config = dict(
    train_examples=38949,
    horizontal_flip=True,
    downsampling_factor=8,
    encoder_norm_position='pre',
    encoder_drop_path=0.1,
    encoder_conv_stem=False,
    encoder_positions='learned',
    init='torch_default',
    optimizer='normuon',
    nesterov=True,
    weight_decay=0.07,
)
Rows from block 11 of the encoder of a small image VQ-VAE, named by matrix and row number. Rows with one number belong to one neuron. Each number is 128 + 24 x the weight over its row's rms, rounded and kept within 0 to 255. All counts start at 0. Numbers have three digits each.
After each neuron's rows are labels from the 100 images, of 14848, where the neuron reaches its highest value: "responds to" is what is common among them. Only what is clearly more common there than usual is listed. The data: photos of plants, animals and fungi (iNaturalist).
# fc1: MLP up (encoder.blocks.11.mlp.fc1.weight, 768x192), inputs 0-95
# fc2: MLP down (encoder.blocks.11.mlp.fc2.weight, 192x768, transposed), outputs 0-95

fc1.90:165137098084103101123143116142112150135152137098149138149093157072098116113124137146159121145136160076120089048127129118142136125127120100131116116112166094129110163138140127181128142129163094116137131134158097120104141134122111161110146171108113113097099133132112118163161115105189129121
fc2.90:141096179096151161144142137104163124106099142168125128139147132170130143159084115141085120096121128133140142141105147113107118155130131154128100118162141155115135130115105113088132100102120137166108129113067135127158090115115156091111178090163165119140152123134174130115140156130129123127
responds to: class Aves

fc1.633:162138121107149075143123130112152083104113132118139116100111127115139154164129102122128123086153154162110138146128089160180152169144123132117141078170140118145122079124108105182138111175118143152111141112152165126140130127162137069116137143121156127048146115101082117084097134142143109080
fc2.633:084125162113123165125163140137128116126123101126099159175136157160144127129139139095156184186109096116123124117114127101109096109122111113150123191098097109115118133143144132127111120131136132129114116141127124132098144140121121113155139110163094119188118131135175126134146114092092145150
responds to: class Aves

fc1.483:150120103111141125107154123147084131121128204152136154130114135104122112097098109105112124146130122114093100160120159174139143147128164143124145115108114069112130111149146198140165134100135110108138107118169112107150126139143109131126078122128136147101150151087074109148111143095107139110
fc2.483:117135162130142122143108137098143135151104066120100113120157138154120166133135136123119122103137144157168144112121120083123122115139072126138117138141129193121132120099127066129101095151117142114111172150076133148130161128113141133126165146130143116155108104140147122115131123174152100146
responds to: class Aves

fc1.9:115109126157140144179106131104110136160125121131138111129134123167149133108158161181144137161113104105141107122134175134118132122115168143143161128130144132161124141124100147083123172169122135063173111154096135114096127133172151139164131119140094142114125108168078115090096115137099127134
fc2.9:147111141119128132121101084136117139099163128161165132149088153125113123139101115106124112141100126121173156166078143091115131125187152152130143133135169072092130099155156138134110108098147107151125138126135115104115091173108098158111124129131146146141135138113108134136149117124126148092
responds to: class Aves

fc1.560:125099104105125127122139103177141136133130139099150130092078127087110092107154156121165136136116143116138124105135150114132125158128118127134152137116133109143132162081112153164152122117126146136106104104122106137149114147099107104118072179113133163089120154140096161152169091090148102153
fc2.560:124159198125108119130177121092121105092109138169136138123160144154120124151078126123125124116145087143136133130103139158091118167132144164121089101141156126120115134150116132129120106105134151147109112140083143134133090119116134114102169073148163128128161141140180125134120145151112170111
responds to: class Aves

fc1.759:137132127147147127142122128100104179130137117141102161104134155114157117176088126126153149159112128112126140138120156136152121159135119160148089130101147096096098114123140120141163159106147164123159104129151094114139082154104109118118107135131097122065130156121086106087066153117175122121
fc2.759:104135140118097147137157161186128106101088146114155107124141112158117159112158131138118108092166121164151090103161142101102124123100108127127109109148109132162132144131085124136121145157126116134133156127094146122127140123160123090128144110110145136174158058114170145126144108126055141166
responds to: class Aves; order Accipitriformes

fc1.541:122086106132092130150129150119194139133098143132134132086131096113136145119170125120102062117115154149133116093131139118095136068122168100102142144144128103145142149131116129152129121131125135135121153140092129127136126199100154073113056139114109050113120126172137141107148132150115123152
fc2.541:091082131092112138163121121149147127108062119134135146102118188089097145113157128114122106131139150166128129128115117113092126082116185149133128146094144118113113122105136124126130132114140174132128145125103135113119138165110140088103138122151122077088119132132143135077117115145096111100
responds to: order Passeriformes

fc1.649:152136116128146118152120113140109130138093140124100119187114128113125130134103138139095120124127112108118078149149173135104099170117107105114120092152138134113100115095132128143127126131129140118138062143135111104122129107161096102124096135053151145131145119137105143181074091111171119141
fc2.649:093109157106115165147130151104155161133179183136098122160151133138113124117109166150092124095121119083147187119122092114132129099115151140145122112161097140116106126156111125128101118123108126173072131072150149147121123126140142132098136096169108115143134113145136103084146127167137140111
responds to: phylum Chordata; class Aves

fc1.444:126155140125157157180104140146153144115124095128137090161120136115129089153136164134187131093126114097101084112123118132116174108085158137173149143139087109122090108146079137126132176117157105117081105118159159145124132127113116131133120126061099147136107151117107131119168108136131160103
fc2.444:146140101150133130076135143075127116158141153102112137142127128139138172117085122100108122143139130101112173119145117100169111137162095119093178126130136175153186108129163093123099118144112147129111149116119101130134126120126149144135152121138147097127152130142120081148133149140135065165
responds to: class Aves

fc1.259:156112140128124115114140147157151092117176160126158103233134145127123101117165113151128143112169126168122128150106064122182134167127120122148099113105119126178103166126139118088132112155118139103128134106185122121049120133114141143132134137109093102119134125114186114088120153155135106166
fc2.259:119107126133142149141161112103132153163093101133088125136100089170150158170103157092128107167051146120136130112159159150085126095125129165105121156147124109097140131136133142125127136114129122122145100134061138122136143128148123117115142093135175179118125148162112146142139140081102136070
responds to: order Passeriformes

fc1.112:179089132136096167103109113136123116119135129121196100097106113114097110151127108097139120103148142125139112158126126137150136165127129096135134083107121133191126128129124122178111109139142154136108083147160155111155168123162086089102144158106114075122160141130139122145072140084158124114
fc2.112:094123180080125123110159130101141100094117106141090181185150158148167119109129123106117162165143106100137141100123112134126117098147137151148115178150110113088104136116139132144130124105124142140092091099098154140140083149119132104121153083169143162123103132146123122113165149178084145134
responds to: class Aves

fc1.515:115128096125097129171103097137131098119139135122100137123086157138078130094139085116148119129138174101117146113138168159124104091119131145131134141117119120084135125110143130178113164122096156131120114159109148109124167127125080111132102099104141146126135147131104139143154101114155156180
fc2.515:165130174092126118092168163140154085085092125129094119151180142120145092160126131126102124144140130114114140120085119113123131176149135151159129123170149155114134142130131111112128097123129113119110115115104120129175093140126141102094159145166135113157126094153131118119133172135110102105
responds to: order Passeriformes

fc1.1:099111141161124125160152144143137101129128115182110112135082102114134139118145147144139160168092108147163140141152100173105127127136110167138167092090099141135125158136119118127117113153132090143125123140179136125191103106126187147126149113083117105154161117103094128155156148133161092095
fc2.1:123162164055124154088124123108112117109100143113114123131156183142121118118127108104095134109162167114115113098105124094162121121109108097108100161133166112119151108102148143137146138138136148142111122135097159109127131162138122099124128140156137156115108149144165117101146113086112146143
responds to: class Aves

fc1.225:098131120125125142152161128089106159130108087108133153119103168101105122148155144133167131126109070120126107106132148100140123122107159161120137099168109204138120154099149079145122160126158147184108176153162133124102117086170133159144147111145089132151134117140100139117139101115107108111
fc2.225:128117105146134113135112155149115128136086217136148117095158089145152130115094134111122127131127187154144119118131132153127140120139122095147100133090125049147128118134097192160158128132093123073140137130087092163131141122117156155119143158099130124114144133109147125114128145138115166130
responds to: class Aves

fc1.155:129149147125113081145113145141108138149128127135126133117105145143122054128160125139135136125135126072085164116152128142145128103147142122144156151131157160115146115105142110106134110135106146112123121108111115132097124106092173122170124178141150138097128077105148081177098146123162156157
fc2.155:161159145128133152109159111108174129093163140129099149143142122129096127099103144129095128109109126088106178133089131091099137141136122120137152114159136134093115134181140140124100110109134135192074134148148158147136125122116122139127156097136134112143124145121073111115148112141128125110
responds to: class Aves

fc1.609:145123112141146134098105131157123134116070115165044127146093114149156152096144130122143147135141125160153140123122164153135149137142170132136114142172113117097116112130091147106123104119132121165131103153108155121090111101121098076115105122107169077122150131158178125143114101157141149167
fc2.609:148118123139152132175173135091120103140183112093185101114170148097141117148129117154117097107125139144096099124141147083135136142143127081110138150098155137114129117140180104107130131132126142130148158109116116118153169162133139128142098140124078153133130115075079116151132150093123114052
responds to: order Passeriformes

fc1.584:085164123134145138073097161130139130110125134154157112110145104160159130116137134136127125131145108139117132155165149174091136131115152143153118109114133127127135138150135143142077116152140106138106138117104121111151171170099083127105098137081126141103150178141079073134121087133143149099
fc2.584:134116184148102116146147110126142138141138123135045132116114156135111095103146105108096103129134134080135120133060110113115102148180120107119150156147133112131145099120129118106186105127139151135103142132130131129135085088173148136153179112152152143119107120148132180138162164131134130132
responds to: class Aves

fc1.407:123124120174088132146142142112156103152117145095133099154147127112133132112132160115166124094093094144158150164155090086146122119112137147115183132154114068189108078107111109104128140164107100143104102098126150112107108111126119095121120120117116076173101130125114106134158113143114112134
fc2.407:127102111116181150180102113142115183138102085181097153139123115136081143134134136136113138106145120137088118144105139116115150142117156140122096151137141138144099154140153126107101106094143103145104145165134101135113127129112144144144137119152131140114141070114128153133103151125140157115
responds to: order Passeriformes

fc1.293:153100125105058151127150130166098089140145119159151089101139142128149124164160109155116118107089163116114148118120117154096149159125099152111131135138119092187127194142114108120118126164136129138151121091123114126144129155175084127132086176106118101101140133112135100131064177138097088115
fc2.293:098151103125178116134075124131136110105104142103097187107133136106136115093118159118118133122164112115145107133156128132108115122154111127153114119125157155125172096117116116155158106108122136094128121187149142137098114121114162125117128061155125176149135126144121133124143102174119149150
responds to: class Aves

fc1.481:154144130128087120129147111141145159114139128092166144131143153139194080194124119121158114167140138099119140138120106143160125111140099106070134147113140058091086165128113159132112153142123194158135151124112127134107100121164148132133128138082105135135132087136121130159147119121147111155
fc2.481:138115112129165110137099123092107134132122124151129104123125105125092139061126153147105162069129092124126102128142127098105170149111120155142109129148097192147151140117132140145141101110118096105131130152141125124116136131113106122135145153178145112132106163146094116116145179145129191092
responds to: order Passeriformes

fc1.753:143164102102138080120148103147056148133150128125121125172134149100126109099133092107153132170165160064118133105126139133145130091128125076092155147155116112109135111128130121148139171151113110111160168143147124158139125120126113101117141125113126121112121115152123119110159125098089124137
fc2.753:148116135102115156141134163118175110126080151151082141125145130152121131146107148113065105051095140139136168138174132093112110134143139175168104089135148154111146127131125127113114089135119139165103140131101142150146131137099136095132162112153144135162111147132143107109128149139144096129
responds to: class Aves

fc1.257:143083130099130103167102143131142131122122157130157135124132104109146142114110144128116070123138142153140149156144125115109133051123160114148153127116126096138138131146122123129137134138147118139130124132130121128120122160139173132143080134131153091181138130121169123177133098138186130131
fc2.257:146135133089135130122132101122050137108165127125107138157135175150113111107150130133111085129166122156130117149107155113095120046131174149172132133128113136144132140118146147078125112141171156157126134131091142142079131097133148150121136151143110104101142150138152118128148113117118138074
responds to: order Passeriformes

fc1.417:131116142137123127150166141110138120121092136104169123152162117104120104107134127150085154140186145102089128121166126127169153114118113131147137146131113121132151119138147094149095181145141096090132148112129117087159133138135097136137145118138090130098144142140095118075136133125155100090
fc2.417:127155110137144135134111114163108138173129147139115149122106156123142173167146128090179109096084130122151118151100179157125137146122130106079128109086141150139124129130090127099132082108117141179112105145135155132131112113132146135125138120122174128137119104094184114154136126064130145141
responds to: class Aves

fc1.694:105112136144128136143126138132124137101136130150156147146144109129117127153131146110119145117153122129144129106147172137156137095129130118102141159097174136194097127123090128144134117112123118118109135085148108124137110097106142153138137135136147150132119162081123108058181127126108112061
fc2.694:126154150126136119116152138136110104129087108092131157119146153088121147133110124153123117082143134108059139133086187096130125153130112132124134094142156107082147126121122126158130123120128128129111120150123159135104136151108146117069126123140115101068121092154142142169126149116143147157
responds to: order Passeriformes

fc1.268:157183127107112081135104110144173098151134138127132116135132150106143163100154147156171085149102127110126108134158109090097138177123134124056115082083122162143137145133131119130140139127138158171130071127139146189119110119169123163133128143094114138141127116109130131138127113170137161102
fc2.268:098063144149120170146108105116111155067157122148133157122121130130100124119130114113078158098112141084139143143087166120141109111124102130172117139123098087141156143147141141124132116116148116134113171116134097082152121123109117106108172117119135130110117161145163096164152129110158151136
responds to: class Aves

fc1.60:071125147133084110131164133121169167152094146092126125131100093150076127113133145131163146138095107112141143160101138113157146117085124120117154087126158113120123115113148112118120157154194116092118154125125140141122118102157120135128092145126152149118182132165097101080086102117128106162
fc2.60:138159120118172167142076139092133138144115148147074098150117147118133124155088128122097160119146106096088125162126108118142100133172096155110102156114084152132139183166113117134178086109094109137131135141128126145085139138151155156119186133158124104127120146098114143115128167125129156096
responds to: order Passeriformes

fc1.472:140176134138141114142133144120144114128111144092106085123144159145098094167111159154153140093134132105120163144139116126127152094123150164148122117141095143104141102124138118089129173097132144096083102074176137140125158118084109143142093180047097145140138122133113103130110106134126161107
fc2.472:114132077115113123127117160093169120132128163094123129137132133156131159145132143116117139132122154115109181124179121079119153116138114098158131129180127143135133125147128090131058139115107109131055175070098134141107137119117107140139150121110112117157132157125138099125125154123113143109
responds to: class Aves

fc1.539:138112104161119125097121151143120131107124102176130128115120136108097141124115100127114148182151111113113126138156108141113097099117146185127161104097111166119102129120100103107141130160131159107166096142133116125142103162114094120127093134137168127159134118102115137117143125129132117124
fc2.539:102099148123129154122098109133129119114117143114124108128157103139125145150149174115139109078096169147155130093131126130130123145120141078119098125147133122108132131126146160151143153102142112209156142102098161158128111112138154142141136135125054139115131148144178148121129146171129151131
responds to: class Aves