Weights of a small image VQ-VAE: encoder layers 12, 149.9 epochs.
Rows from block 4 of the decoder of a small image VQ-VAE, named by matrix and row number. Rows with one number belong to one channel. Each number is 128 + 32 x the weight over its row's rms, rounded and kept within 0 to 255. All counts start at 0. Numbers have three digits each.
After each channel's rows are labels from the 100 images, of 14848, where the channel reaches its highest value: "colour at peak" is the nearest of a few named colours to the mean colour under the peak; "responds to" is what is common among them. Only what is clearly more common there than usual is listed. The data: photos of plants, animals and fungi (iNaturalist). In brackets: how many of the 100.
# convs0: first 3x3 conv (decoder.decb.0.2.convs.0.weight, 64x64x3x3, each kernel summed), inputs 0-63
# convs1: second 3x3 conv (decoder.decb.0.2.convs.1.weight, 64x64x3x3, transposed, each kernel summed), outputs 0-63

convs0.32:108086109094171004128087096132136095176128143123072147115085146129115090099142142140185137164149158148170117148122097107110114114105128140134139145080140149125149088029117130157129136150113106
convs1.32:139152112127164171122099175166144134127135151068139147174175113118146139099175129193163108190172164170139123103160165164174094115159161191091162103154124131121113117153065120093168085145095143
colour at peak: pink (29)
responds to: class Aves (83)

convs0.9:105080110153080169124122127171146153126154175142168140155092129118193060147140171188116177120113147083162168142194120144123143151147230126129133118115136118132138092108146164116149135165183116
convs1.9:194164116098174059140224094132119093197151147167137153183143137155114164129148115136115178113112108119158125153087106100156168143135122123140114122123081120132075117149102146117100182155130188
colour at peak: white (25)
responds to: class Aves (84)

convs0.55:107171073163168143117117071129123153141089200085048099086152039203132120146106137134091108143158088120096128112104102083116108137117122138108125156092151112144110139131149130125087171087130155
convs1.55:091118116107110097068144167145135143054142050154161205094140147046129064161101120163134146142105154134151086106152175155142153143151119150111119126165119106119179164152134113117147137162125082
colour at peak: brown (55)
responds to: phylum Arthropoda (80); class Insecta (79); order Coleoptera (33); family: Coccinellidae (27)

convs0.60:131135119158111111137113141169114105115120000139152122136137150172124122167095124126129120124118107109145098130075136094104116139158098112080122095167157127065117139100082096121203128203112148
convs1.60:156086165151090142187168126110189111091160186140123162126105154102136122101155174129053163085133097160115172122104136136193119187112154177175173119118172132138104170162144097110153123123108112
colour at peak: brown (50)
responds to: order Passeriformes (54)

convs0.58:145142145133188144144083121096140101126118191071000119134102175148134123162109138115140107152108101109113133119112135111142124090122112151117152091104136083105129117149143113138156124121148192
convs1.58:171123174117074127129191152156168113165117125177120191200194094119132155113153117169075118146143130174118101114070175107104133160123143131157139152130156130141110137147086117156171159159114060
colour at peak: brown (53); black (30)
responds to: order Passeriformes (53)

convs0.50:156144089147166122146102085141121118170129113082017095142131159091141124120160119144208113128089160123151113175135132148139129110121154160096094123165134072054125140078094151110177157121166120
convs1.50:137166127138104106146151158150145153100188106121158180159158086136106125146099120134052162141180108060119118129112154131205164078189157122139123216105112140125147178104144125111169130120143152
colour at peak: brown (51)
responds to: class Insecta (65); phylum Arthropoda (65); order Lepidoptera (35)

convs0.45:067148115096134118105093151144152133039133087125070131132121083131114183109084132088152123133129117087108115117104159059166141145164167170137108127172075109164139095111132152180078101065121122
convs1.45:121130094113153119117119084150102115068121098109107139127112121144095073145132128233194102126142131100157126096128160103138147092065135061131114155136186138114149126081167109107070162063113127
colour at peak: white (53)
responds to: class Aves (93); phylum Chordata (93); order Passeriformes (63)

convs0.42:105111092140088162151157167158108102126066137087150052111118117182176097147115082100069129125132074101113137094142103125154156085130123093155122104186145130102172083077154100107153157184137099
convs1.42:181134107060139126102118142138110151101133166136156187155167159235176143118130106147128123159160124089109121121089140132134141162116192117135214157153153159130090101133093128136145170146173093
colour at peak: white (54)
responds to: class Aves (85)