From a checkpoint of a small image VQ-VAE.
Training: normuon at rate 0.011, 15200 steps, batches of 384.
Rows from block 7 of the encoder, named by matrix and row number. Rows with one number belong to one attention dimension. Each number is 128 + 24 x the weight over its row's rms, rounded and kept within 0 to 255. All counts start at 0. Numbers have three digits each. After the name is the row's rms in percent of the matrix's.
# q: attention query, key and value (stacked) (encoder.blocks.7.attn.qkv.weight, 576x192, the q third), inputs 128-191
# k: attention query, key and value (stacked) (encoder.blocks.7.attn.qkv.weight, 576x192, the k third), inputs 128-191
q.31 099:098118098148111133143138149100091139144097135136085152118115162106097163103102140151099101189102167156145122107124139145120122087082135152132113123142139108126137102142102145104151139127134148
k.31 107:098120112169112120156116140096100118107137108170094149127121148144119120129117122176102089166121161131124151164114162116086085105098092128117125129175135104115102135155104122064155107148120128
q.32 085:139136108079166159119108126102170121105130082137110152105100158082116133118087086132140168140156138112163055108152156156143155087143105130131136111122138095140133113130116176118175110162135130
k.32 081:118157109083148145106123135118148147102136118136116143138124143146143134137182133139151126108103148124148134122068158113143161123113071139119111089178163139147115125142099103141118168163126119
q.33 084:129073133112115147125104141120172093136131116123101104128161111137183133145129153122137118215141119077122104089120111125149082145106096155171154141129131111102117156139144126152101109128116132
k.33 088:136185099112128152097141139153104159153134115152118143164098152107157182100135119136083152108122122132129136123175101136116144143139150131119124126093147141105108133151135084140127117146087165
q.34 079:117094130149157150121130168128122148121141148067114115098116131104112146096126059116118117100155088119118072152153153146118124105086128138103099154162147108147123123145157150133132084117143157
k.34 088:162185114157154119123114121094121141121152150124101124135165154107111113153147128119134128156107127161137135126134106077121148142120094101116100063125156151160131125128098104126135115149120123
q.35 093:153136172109146155110140121168148110121123140154131050121101088130123129122147097135094121156084121125119163099117128164148157108145141114134102150142139136180137146170148120124148097112141097
k.35 088:114133105142106134154130163161113126144117151139132103151154063097151141131138106139096147094112129130125167119111135114123165123151129131114140152120128109110129175106168134145090112163109126
q.36 077:118128162075098120148127117127165143164128121158163085095113123148172162122093143137154146160116125132093110114179142149077112127163140150094126135127121134138096127097126144083150133113153123
k.36 077:152175115113129131129136133133146146067154133153167161149102187149156105117145147119097183152136102119124127074091103093129098104136090113134111081139163149126156085097175165130148110180112168
q.37 087:089111133140143111132156135106124129134106163124160153111138168112129135159149145145080109091081136118157127176134138148097136107132144128170106150144072114098113118179126099130121170173125088
k.37 088:099105129080122128109123116147155114161139095072168166122141138127144099180129119149137067145094111130147124164106167114100127135094129160142112139164106130136153148102114139128065135104137127
q.38 085:136158133059144106145111146124140108084086128134112146120113118166131119087077101128112144162092161144070134107137168126129119141099123140130137115130175119102120148132128149124123081106097079
k.38 081:136136114169081157148081145105094130121102104116124113166174122144106118085133139133142112156144163113086173110111123145118127126159140109110116126126119122121140141152131152164146124137117155
q.39 082:140154097122139135141108129138155115075105143154106172094138122167117124151082138112135150101103149145099123123148046115165158128097100089109105163140120114109145115111141150129135098137116138
k.39 084:142112105096118130080098143085105113121149060161127164148140153127174111148130130125100109167099111140144153172138107127124154096148115118110142177119123084141159127115127111088162127137105105
q.40 077:138126103137138102176118109170113085128129136101120130088121151119099126128112135179160117134112144113163125127121173107113137095128096138107159169174105145115183101165108167112106089177105137
k.40 084:152081112133133143125095121128118168137163117100124158109149175106108106085129122077184100125140119147104101119131147130153116135109138157118181105195147124144135145127139120166125127125114100
q.41 093:107153114122181123124138112106111078135153086107159160139123137115169099111084127125100153097135154137108166151127132136140158115144174111122128123123166130120132155125127092110131148100105110
k.41 088:155095112148132136179089136119166090139147139147114181128137108133157105123139120157114140134149135099122095151136105122155149085128123122169120107117176102150090110105100181091142077147131150
q.42 085:155130145153136138107115102151145130132139118126135149141086091137161129130075132126108140121099131106118163154132108109176182137156171083122147130112118125102142150107149114120112130113128125
k.42 085:148103107135101143162110148112128131147127123141079115151130073104118133147154101135098156131135121124116166059120150139126162162165167127158126131108176130139089147138141165167089103130114112
q.43 075:129101139103143122154119117145129126125097147136146138092100097151176120100160146129190095175145119117129096108099163131123159111140143095126157155125112129097116152108125142144131108099133092
k.43 078:151094145137156155138112132133132146131137134132093112152120162110125162101101116143167159123186143146119158136107164163134083149094153101113163072090153092119150082131125143132101140141113126
q.44 084:124156124091128129126095171121168141145150092126106097122138134134122107116109111123103170172131145108161124157137138133124149117110151125144104123111180114170152133116097092107131134124144159
k.44 090:117105109147115143130069175099140118099131111108164115127140118100154145118119114109137147096125118105097175121183152130129143151149125125172123132097087105136124116115130117145092133135149110
q.45 077:098184158120148131131112118126147129151138095166132145120136163161070135130096117160097119130197158116161098120144141146150117113120131126151129142163140132141119114173119154144145131129119121
k.45 082:103081113081142114148156115167178159124169138096189143093147139162143148099151126126098109138114117111113149138138161130133121115103133151127123097169111118135113132127130130130094132138169154
q.46 099:115113103150131136112126124122122121121148116102167155090141150086131121141150122102103118123169139093186129196136092138123146119136112127092132139169116105148139134146103128106159141144123136
k.46 093:134091111137167108125136154148157120131130085116132140088137121121103117112126140089113109102095087146128129127128154099147142091166158153145123147111137123145142112098129101135110126104130132
q.47 078:122152140103122089140158108121101101092149088130177163071176130149127107095145121150114144142131123163124119142124155115114145146152135108111134163155100093125167129157058157107128137129138103
k.47 084:110097139150142146139101122131139168112084108148114195090144082088132112134075153088177105141133127113105099183138126141118093086139092125084129123144098133153136114118120107168144128146155112
q.48 098:130119153150111151141131156143129099116122140119072109066160153109125121110132131111115147122150138136162121130164140133114106153129146147112137141151106063143118149153131149128107113195158132
k.48 099:120151117144144136084133137149101123132146130106144101130167131104109172139089099100147104132095103137079128096107132107093130134137133093093098128129120135145127095151100106120140154157070129
q.49 093:132085125177128129100144135053145106141121180103163125103111160121146134154094162084105148068104115145145153140094112132112099122152133148084162116134091144107134136117122120113109124190149108
k.49 095:085140135133138139120149113179140095152116130097144159127123116106083123102112119081185106141118086151094045125123127099108101130146158120144141139108142107124141111119109147148110155091119142
q.50 089:113144159129142122153141134160095163160106099122139111087121117126127149145153130130090129074139111134147123168152128112132068139152115171142102154119148118121133131133122124130112156144131136
k.50 087:117068129066083092126132097133140140107147105099174145114114176141120136154106129168125095125125107156151094120109129106123146137103093113136117122136137153139123148138130135123106108134124133
q.51 074:122093124095141113144117124160149161141114114134172133125119155126132152117118151089087141181102123091157108126114169156129110121158126135161137114111116163046109131132119127145084133128160086
k.51 078:118095113096102154143160123146141163107124181102133147103115104123101142117141093123098149082125107104118100119108156146142146153158178157132099117113118152135100150169156093137095108122121110
q.52 083:112157136118094156097097112125147119135106068158108096175067113158148116146130113140072096112135142127154110124134104125133136104145122103150156096100147125136173100149159151136157144102132122
k.52 088:138172113073139097122180143136075141117095143176111123151109165146118119128137108149082122126084122153132145126131116149140194114118133154160102129132122132124095158134086151116101159112104156
q.53 079:147116123118114148106140079120125133153140129111075148175113117130131154143120118098077161179105125152110117117131162133164145088100126127130114119145159137156137126085162094115112160110117152
k.53 078:125174165146086108131118136153161126142093109183093086153135136136135101131143137153157177135115179151142169147132114128157122111137120080167118117093119107145111081153104140140126093134126125
q.54 077:120140099177166114148117100106114098147105125110164124134115075164090156161130122110117105111147143139156153149150113143147127118088169114096163110126128099113160156100146150144142117114126139
k.54 084:125138145162112121152146124133124106088172173094124146164159127154113113087150116115145089155141137123155127154112111059148086132111124096156143103116124132136111108131154164125134129136105157
q.55 077:144105132125154144104106103147143088127151168112106172159081153091080134155131102103160119133117106109112137134142136097159138111134145077125094172147128157113154114109159133148125172131127132
k.55 080:158121102127156087154094164127144118157153179095092149083117092098154063139166101123164140144150143124174141138138127134152100138119087135143100169120133130140133130138125159136164117147143115
q.56 089:139155127145138120107125115138136114153105030144104144187121070116142131123110113150112117154128118139096138109089097108152150149118137120136137114145172134139125142109102135130162117119091124
k.56 093:137158140175123137117127096125117128134124116135096154167161069126095106087129129146105108100113124118169155115151136122158137129132110103107120130140136128106166158118138151108158118143111155
q.57 079:124141144169120144085113131117142132136107173087128110119147121140114102127179103092101111120092114163121144131143150116157125117147150119107117123134105163111133145168164120128124140106138165
k.57 085:170177171137115102165100164121130100139136123164140100189127097101138107125114134109158115158117106185115087113132104114129131101130107120140115170131110115121135080098100146161109107123118109
q.58 080:111139095129157141092113134100120159127135106130089160115107085151113106171092130148123088130124158091152116130129136085155133117110116143103140131078105111164174119146125134147163131152085150
k.58 079:155180156140169113111116160159122169078130120084126144174127171137127139114113093144090154140134146119145100122156110124109138119111132107166134090172137111118164159124092118126144108094107135
q.59 081:148133148082113135132129153114103105111133117103087199110124132085162121087124101119089140181142120107104127139144150132148073137125094120134094142155130115120118159115116140125126121092104152
k.59 082:132161091120095157108121098133137145145116141146146083086146109107137174133116125142142131122124129121128115156137125156156138085148113156118140157107124151113134114116051151126167132179134151
q.60 075:085179156094111104132115098165122132138145081119104138134121157127110142099142084121115117144137082104105116135130132104107147120146127134100112186113111154085129111126121136119163131117131134
k.60 085:150096109111140134156073129120121180136118140174113130074132150116139106122148145111137119140122097140098179176152155118110151123131148131126102096139120064144130078137113151154100136147161122
q.61 090:084182092145089122137158136149134108172119110140117104104116112146112123105108146175113111178139146111111141134152130089132167129164136138141135117121135193122137175174103103087129118130132115
k.61 089:162081144141145130127103153116107168148120156115142149103148086108080109131136109111144113141108112105116159140145120111084152162113127166110136132128141135129119090145122134128098125141145152
q.62 088:149132138126113123086160143141123085146148113132108128167074118138110115115112194134120119149128102168107074107118100152139116143143118112128127119121150116150128116077145124137122163102115086
k.62 084:165161143160172119127165168151142100136135162107120125162160123113104097125125118135113159141116153138136119133135102128114121131093112109122100116125133177146144107131100143152157114132118190
q.63 087:130075102075115102131181126132159166169168142112138155129119082154178154154168146159135130143093143112077120116136097147155138150119171146101133137142125124151134121090141128116113140148114104
k.63 084:178116148134123157146124125141138083121124101147113160164161149105147116146140168101170155161149150138108109127118110118136123112117083081146118124112151121169124093120148102143094127110136142
q.64 103:119134159138105066121137091139084153106135124161107094115119103133136114107167119146151165150118087104120110092147132114141119114125168128121092111110098169169147110137151132157164115145158135
k.64 097:163137136169108093089129114153129161070133104137120118141119122130116120127148090106120119131129074085127115118151151166087109149100115109125128117172099116159132129178141118130156142135151153
q.65 093:121157137132109133129128150137150085128125163127125120135137140161096145095147134112125158140132104069097115130098111134124124136072121076144115109160159137102145137160171162128172102126125126
k.65 093:096154150126081087146140116128158151135118146110116125167121134116112127107103146079126150145110127127140113106120146134156134103120164145135133186126126123127089137128161095185138157148151131
q.66 089:133137121126075084118157121145111101170114124096127124168128092136111107140078096094101074152142086150136110152153166125133139104109099118141164096119124111126151105075160149135116140109102153
k.66 091:096122159150113103102106091113109132100185140104163081137140153112151109113143159141148099085148162136160086135102125110128104099125118136151134096140135139112158120133140128123119096141124168
q.67 095:182147139135111110130136110116062102180157135150167090140118135131131145133104118127107093066148126117134111137142118145145089125131095157179135114128093101126167126128122115094126128107150166
k.67 095:115137105116151106150112103100167161125141128098120105140166086115106158144141129121132171092133114159120081119136146114130097151088124136173139098132148156149116084111115094156123082140133136
q.68 103:138148132101119152135118125107132133134133133108135085105148111140142158111176125115109129104147115092151168172129158112112083119117113112146102124111135129085118150129145155141105159100102135
k.68 103:125122158116135176119134130159125138134172146128094157131126106125120115124167161150100143147176125104120175129135133080095080162131137141149160094132101131166134109123152147140093134159140123
q.69 087:131101117126110125113102170139133146153129136125140102099131115104124143144113129127128143139105147121120153157147118174111116137138116150122136097134143137120116143128130138134121113134083072
k.69 083:143151123193121128117149169074104105104134153138137128127125121125152157109122151103084167117130130123143133149128106109137082159154168117107125089153156103113095129114118152109132128102101101
q.70 103:097126086125079111103124139146147113122108081148140148105123140135165127128160152097147118121126096066141121108137124113129122126146114152158144110172113150137088113139099160073161174141156107
k.70 097:149141164118151147142118110154113133104137109113146117139120134129143150118118138114155180135128118129119069163098093134141109121134117124147162125100142089093122146120120123101144111130112156
q.71 092:105157111164161145175162169132115117123160136098119097158118115161147140107160111146134080160145099120106178097130156127108134129134126109140158120150107096090134132114105136135116099157110124
k.71 092:103166119184089120103086150152137123166118107106120116124120113138132092145167136139110094146111130126159150164134099104142158105107126149151108129113168151128175121116103116147112189133113151
q.72 112:129131134091128155147156078148068122106095106092105106116132132153161099147121124113120163175115091097120079128113161143180158115119135127165134119103140164108147153133120143093123129120133116
k.72 104:106140118139093135126086106131149137094134083128110128141112110123124150181100115143140138127133127096117135135098107160102119177145158117155122110114111146132132103109136142167174154135123178
q.73 100:109138123156116120130139178108151110092116123122167102134106185138126138112123113150097194087147164095131132120079136114164127144119143145093124094172125142072123123117127136140138136108105097
k.73 103:163108128157160124128102098126113143145143141128112144145138125140100144158077133116101191141155138164128109100142164139100118145118142120104100116129122176151117129135128112156118095123135087
q.74 100:140118116158120120133140091153114140132104156126129129126115164130098096074100122156116220169126067082123126155109108114131139135108098142178129186108138114099128140089098146156127123135115085
k.74 101:132113117142121108143103102141141084144134146133126117132135180111097113129095149157126202156111104113104128125146157146135154096135096133163142110140145139108125117116129117141133080139138075
q.75 096:118134150085110091124134156152129140094111112161141132132174120127151133151165135068122056139116130115085109111124121162155130135118147125169113108128169113104128120146097105099161105108127137
k.75 099:118167068130104088151096143101114129124105140159130149123131099142121138107153176115116080099143136128142114127188086090104129136134131117138115156123128124133095141147136163150166121127122165
q.76 091:085136132117113149138113084163144141161142096135126124082127133147116143132131156149133177142140153142121124120099095116127147169176141118145121109092141116153144127141128142121086103153160128
k.76 087:143150120123168140146140115130130076108124107125115160143072126148120112115105116162094180119158142133140078130137148135147119099139169126126164096129160141141111185122097136093115134116134125
q.77 103:133137138083110088131129022084116112119133081120123205130122118095097130104096160131123118143124147122121138149130136097102161135126126110142158161123126121156130135104120148137123135120134148
k.77 109:117138124074125151148157081087107089136111107125177149104097193087141115071086132121169115128129152122094073172108147110134135120141110130189128106138131162090159123127139137147129123146140107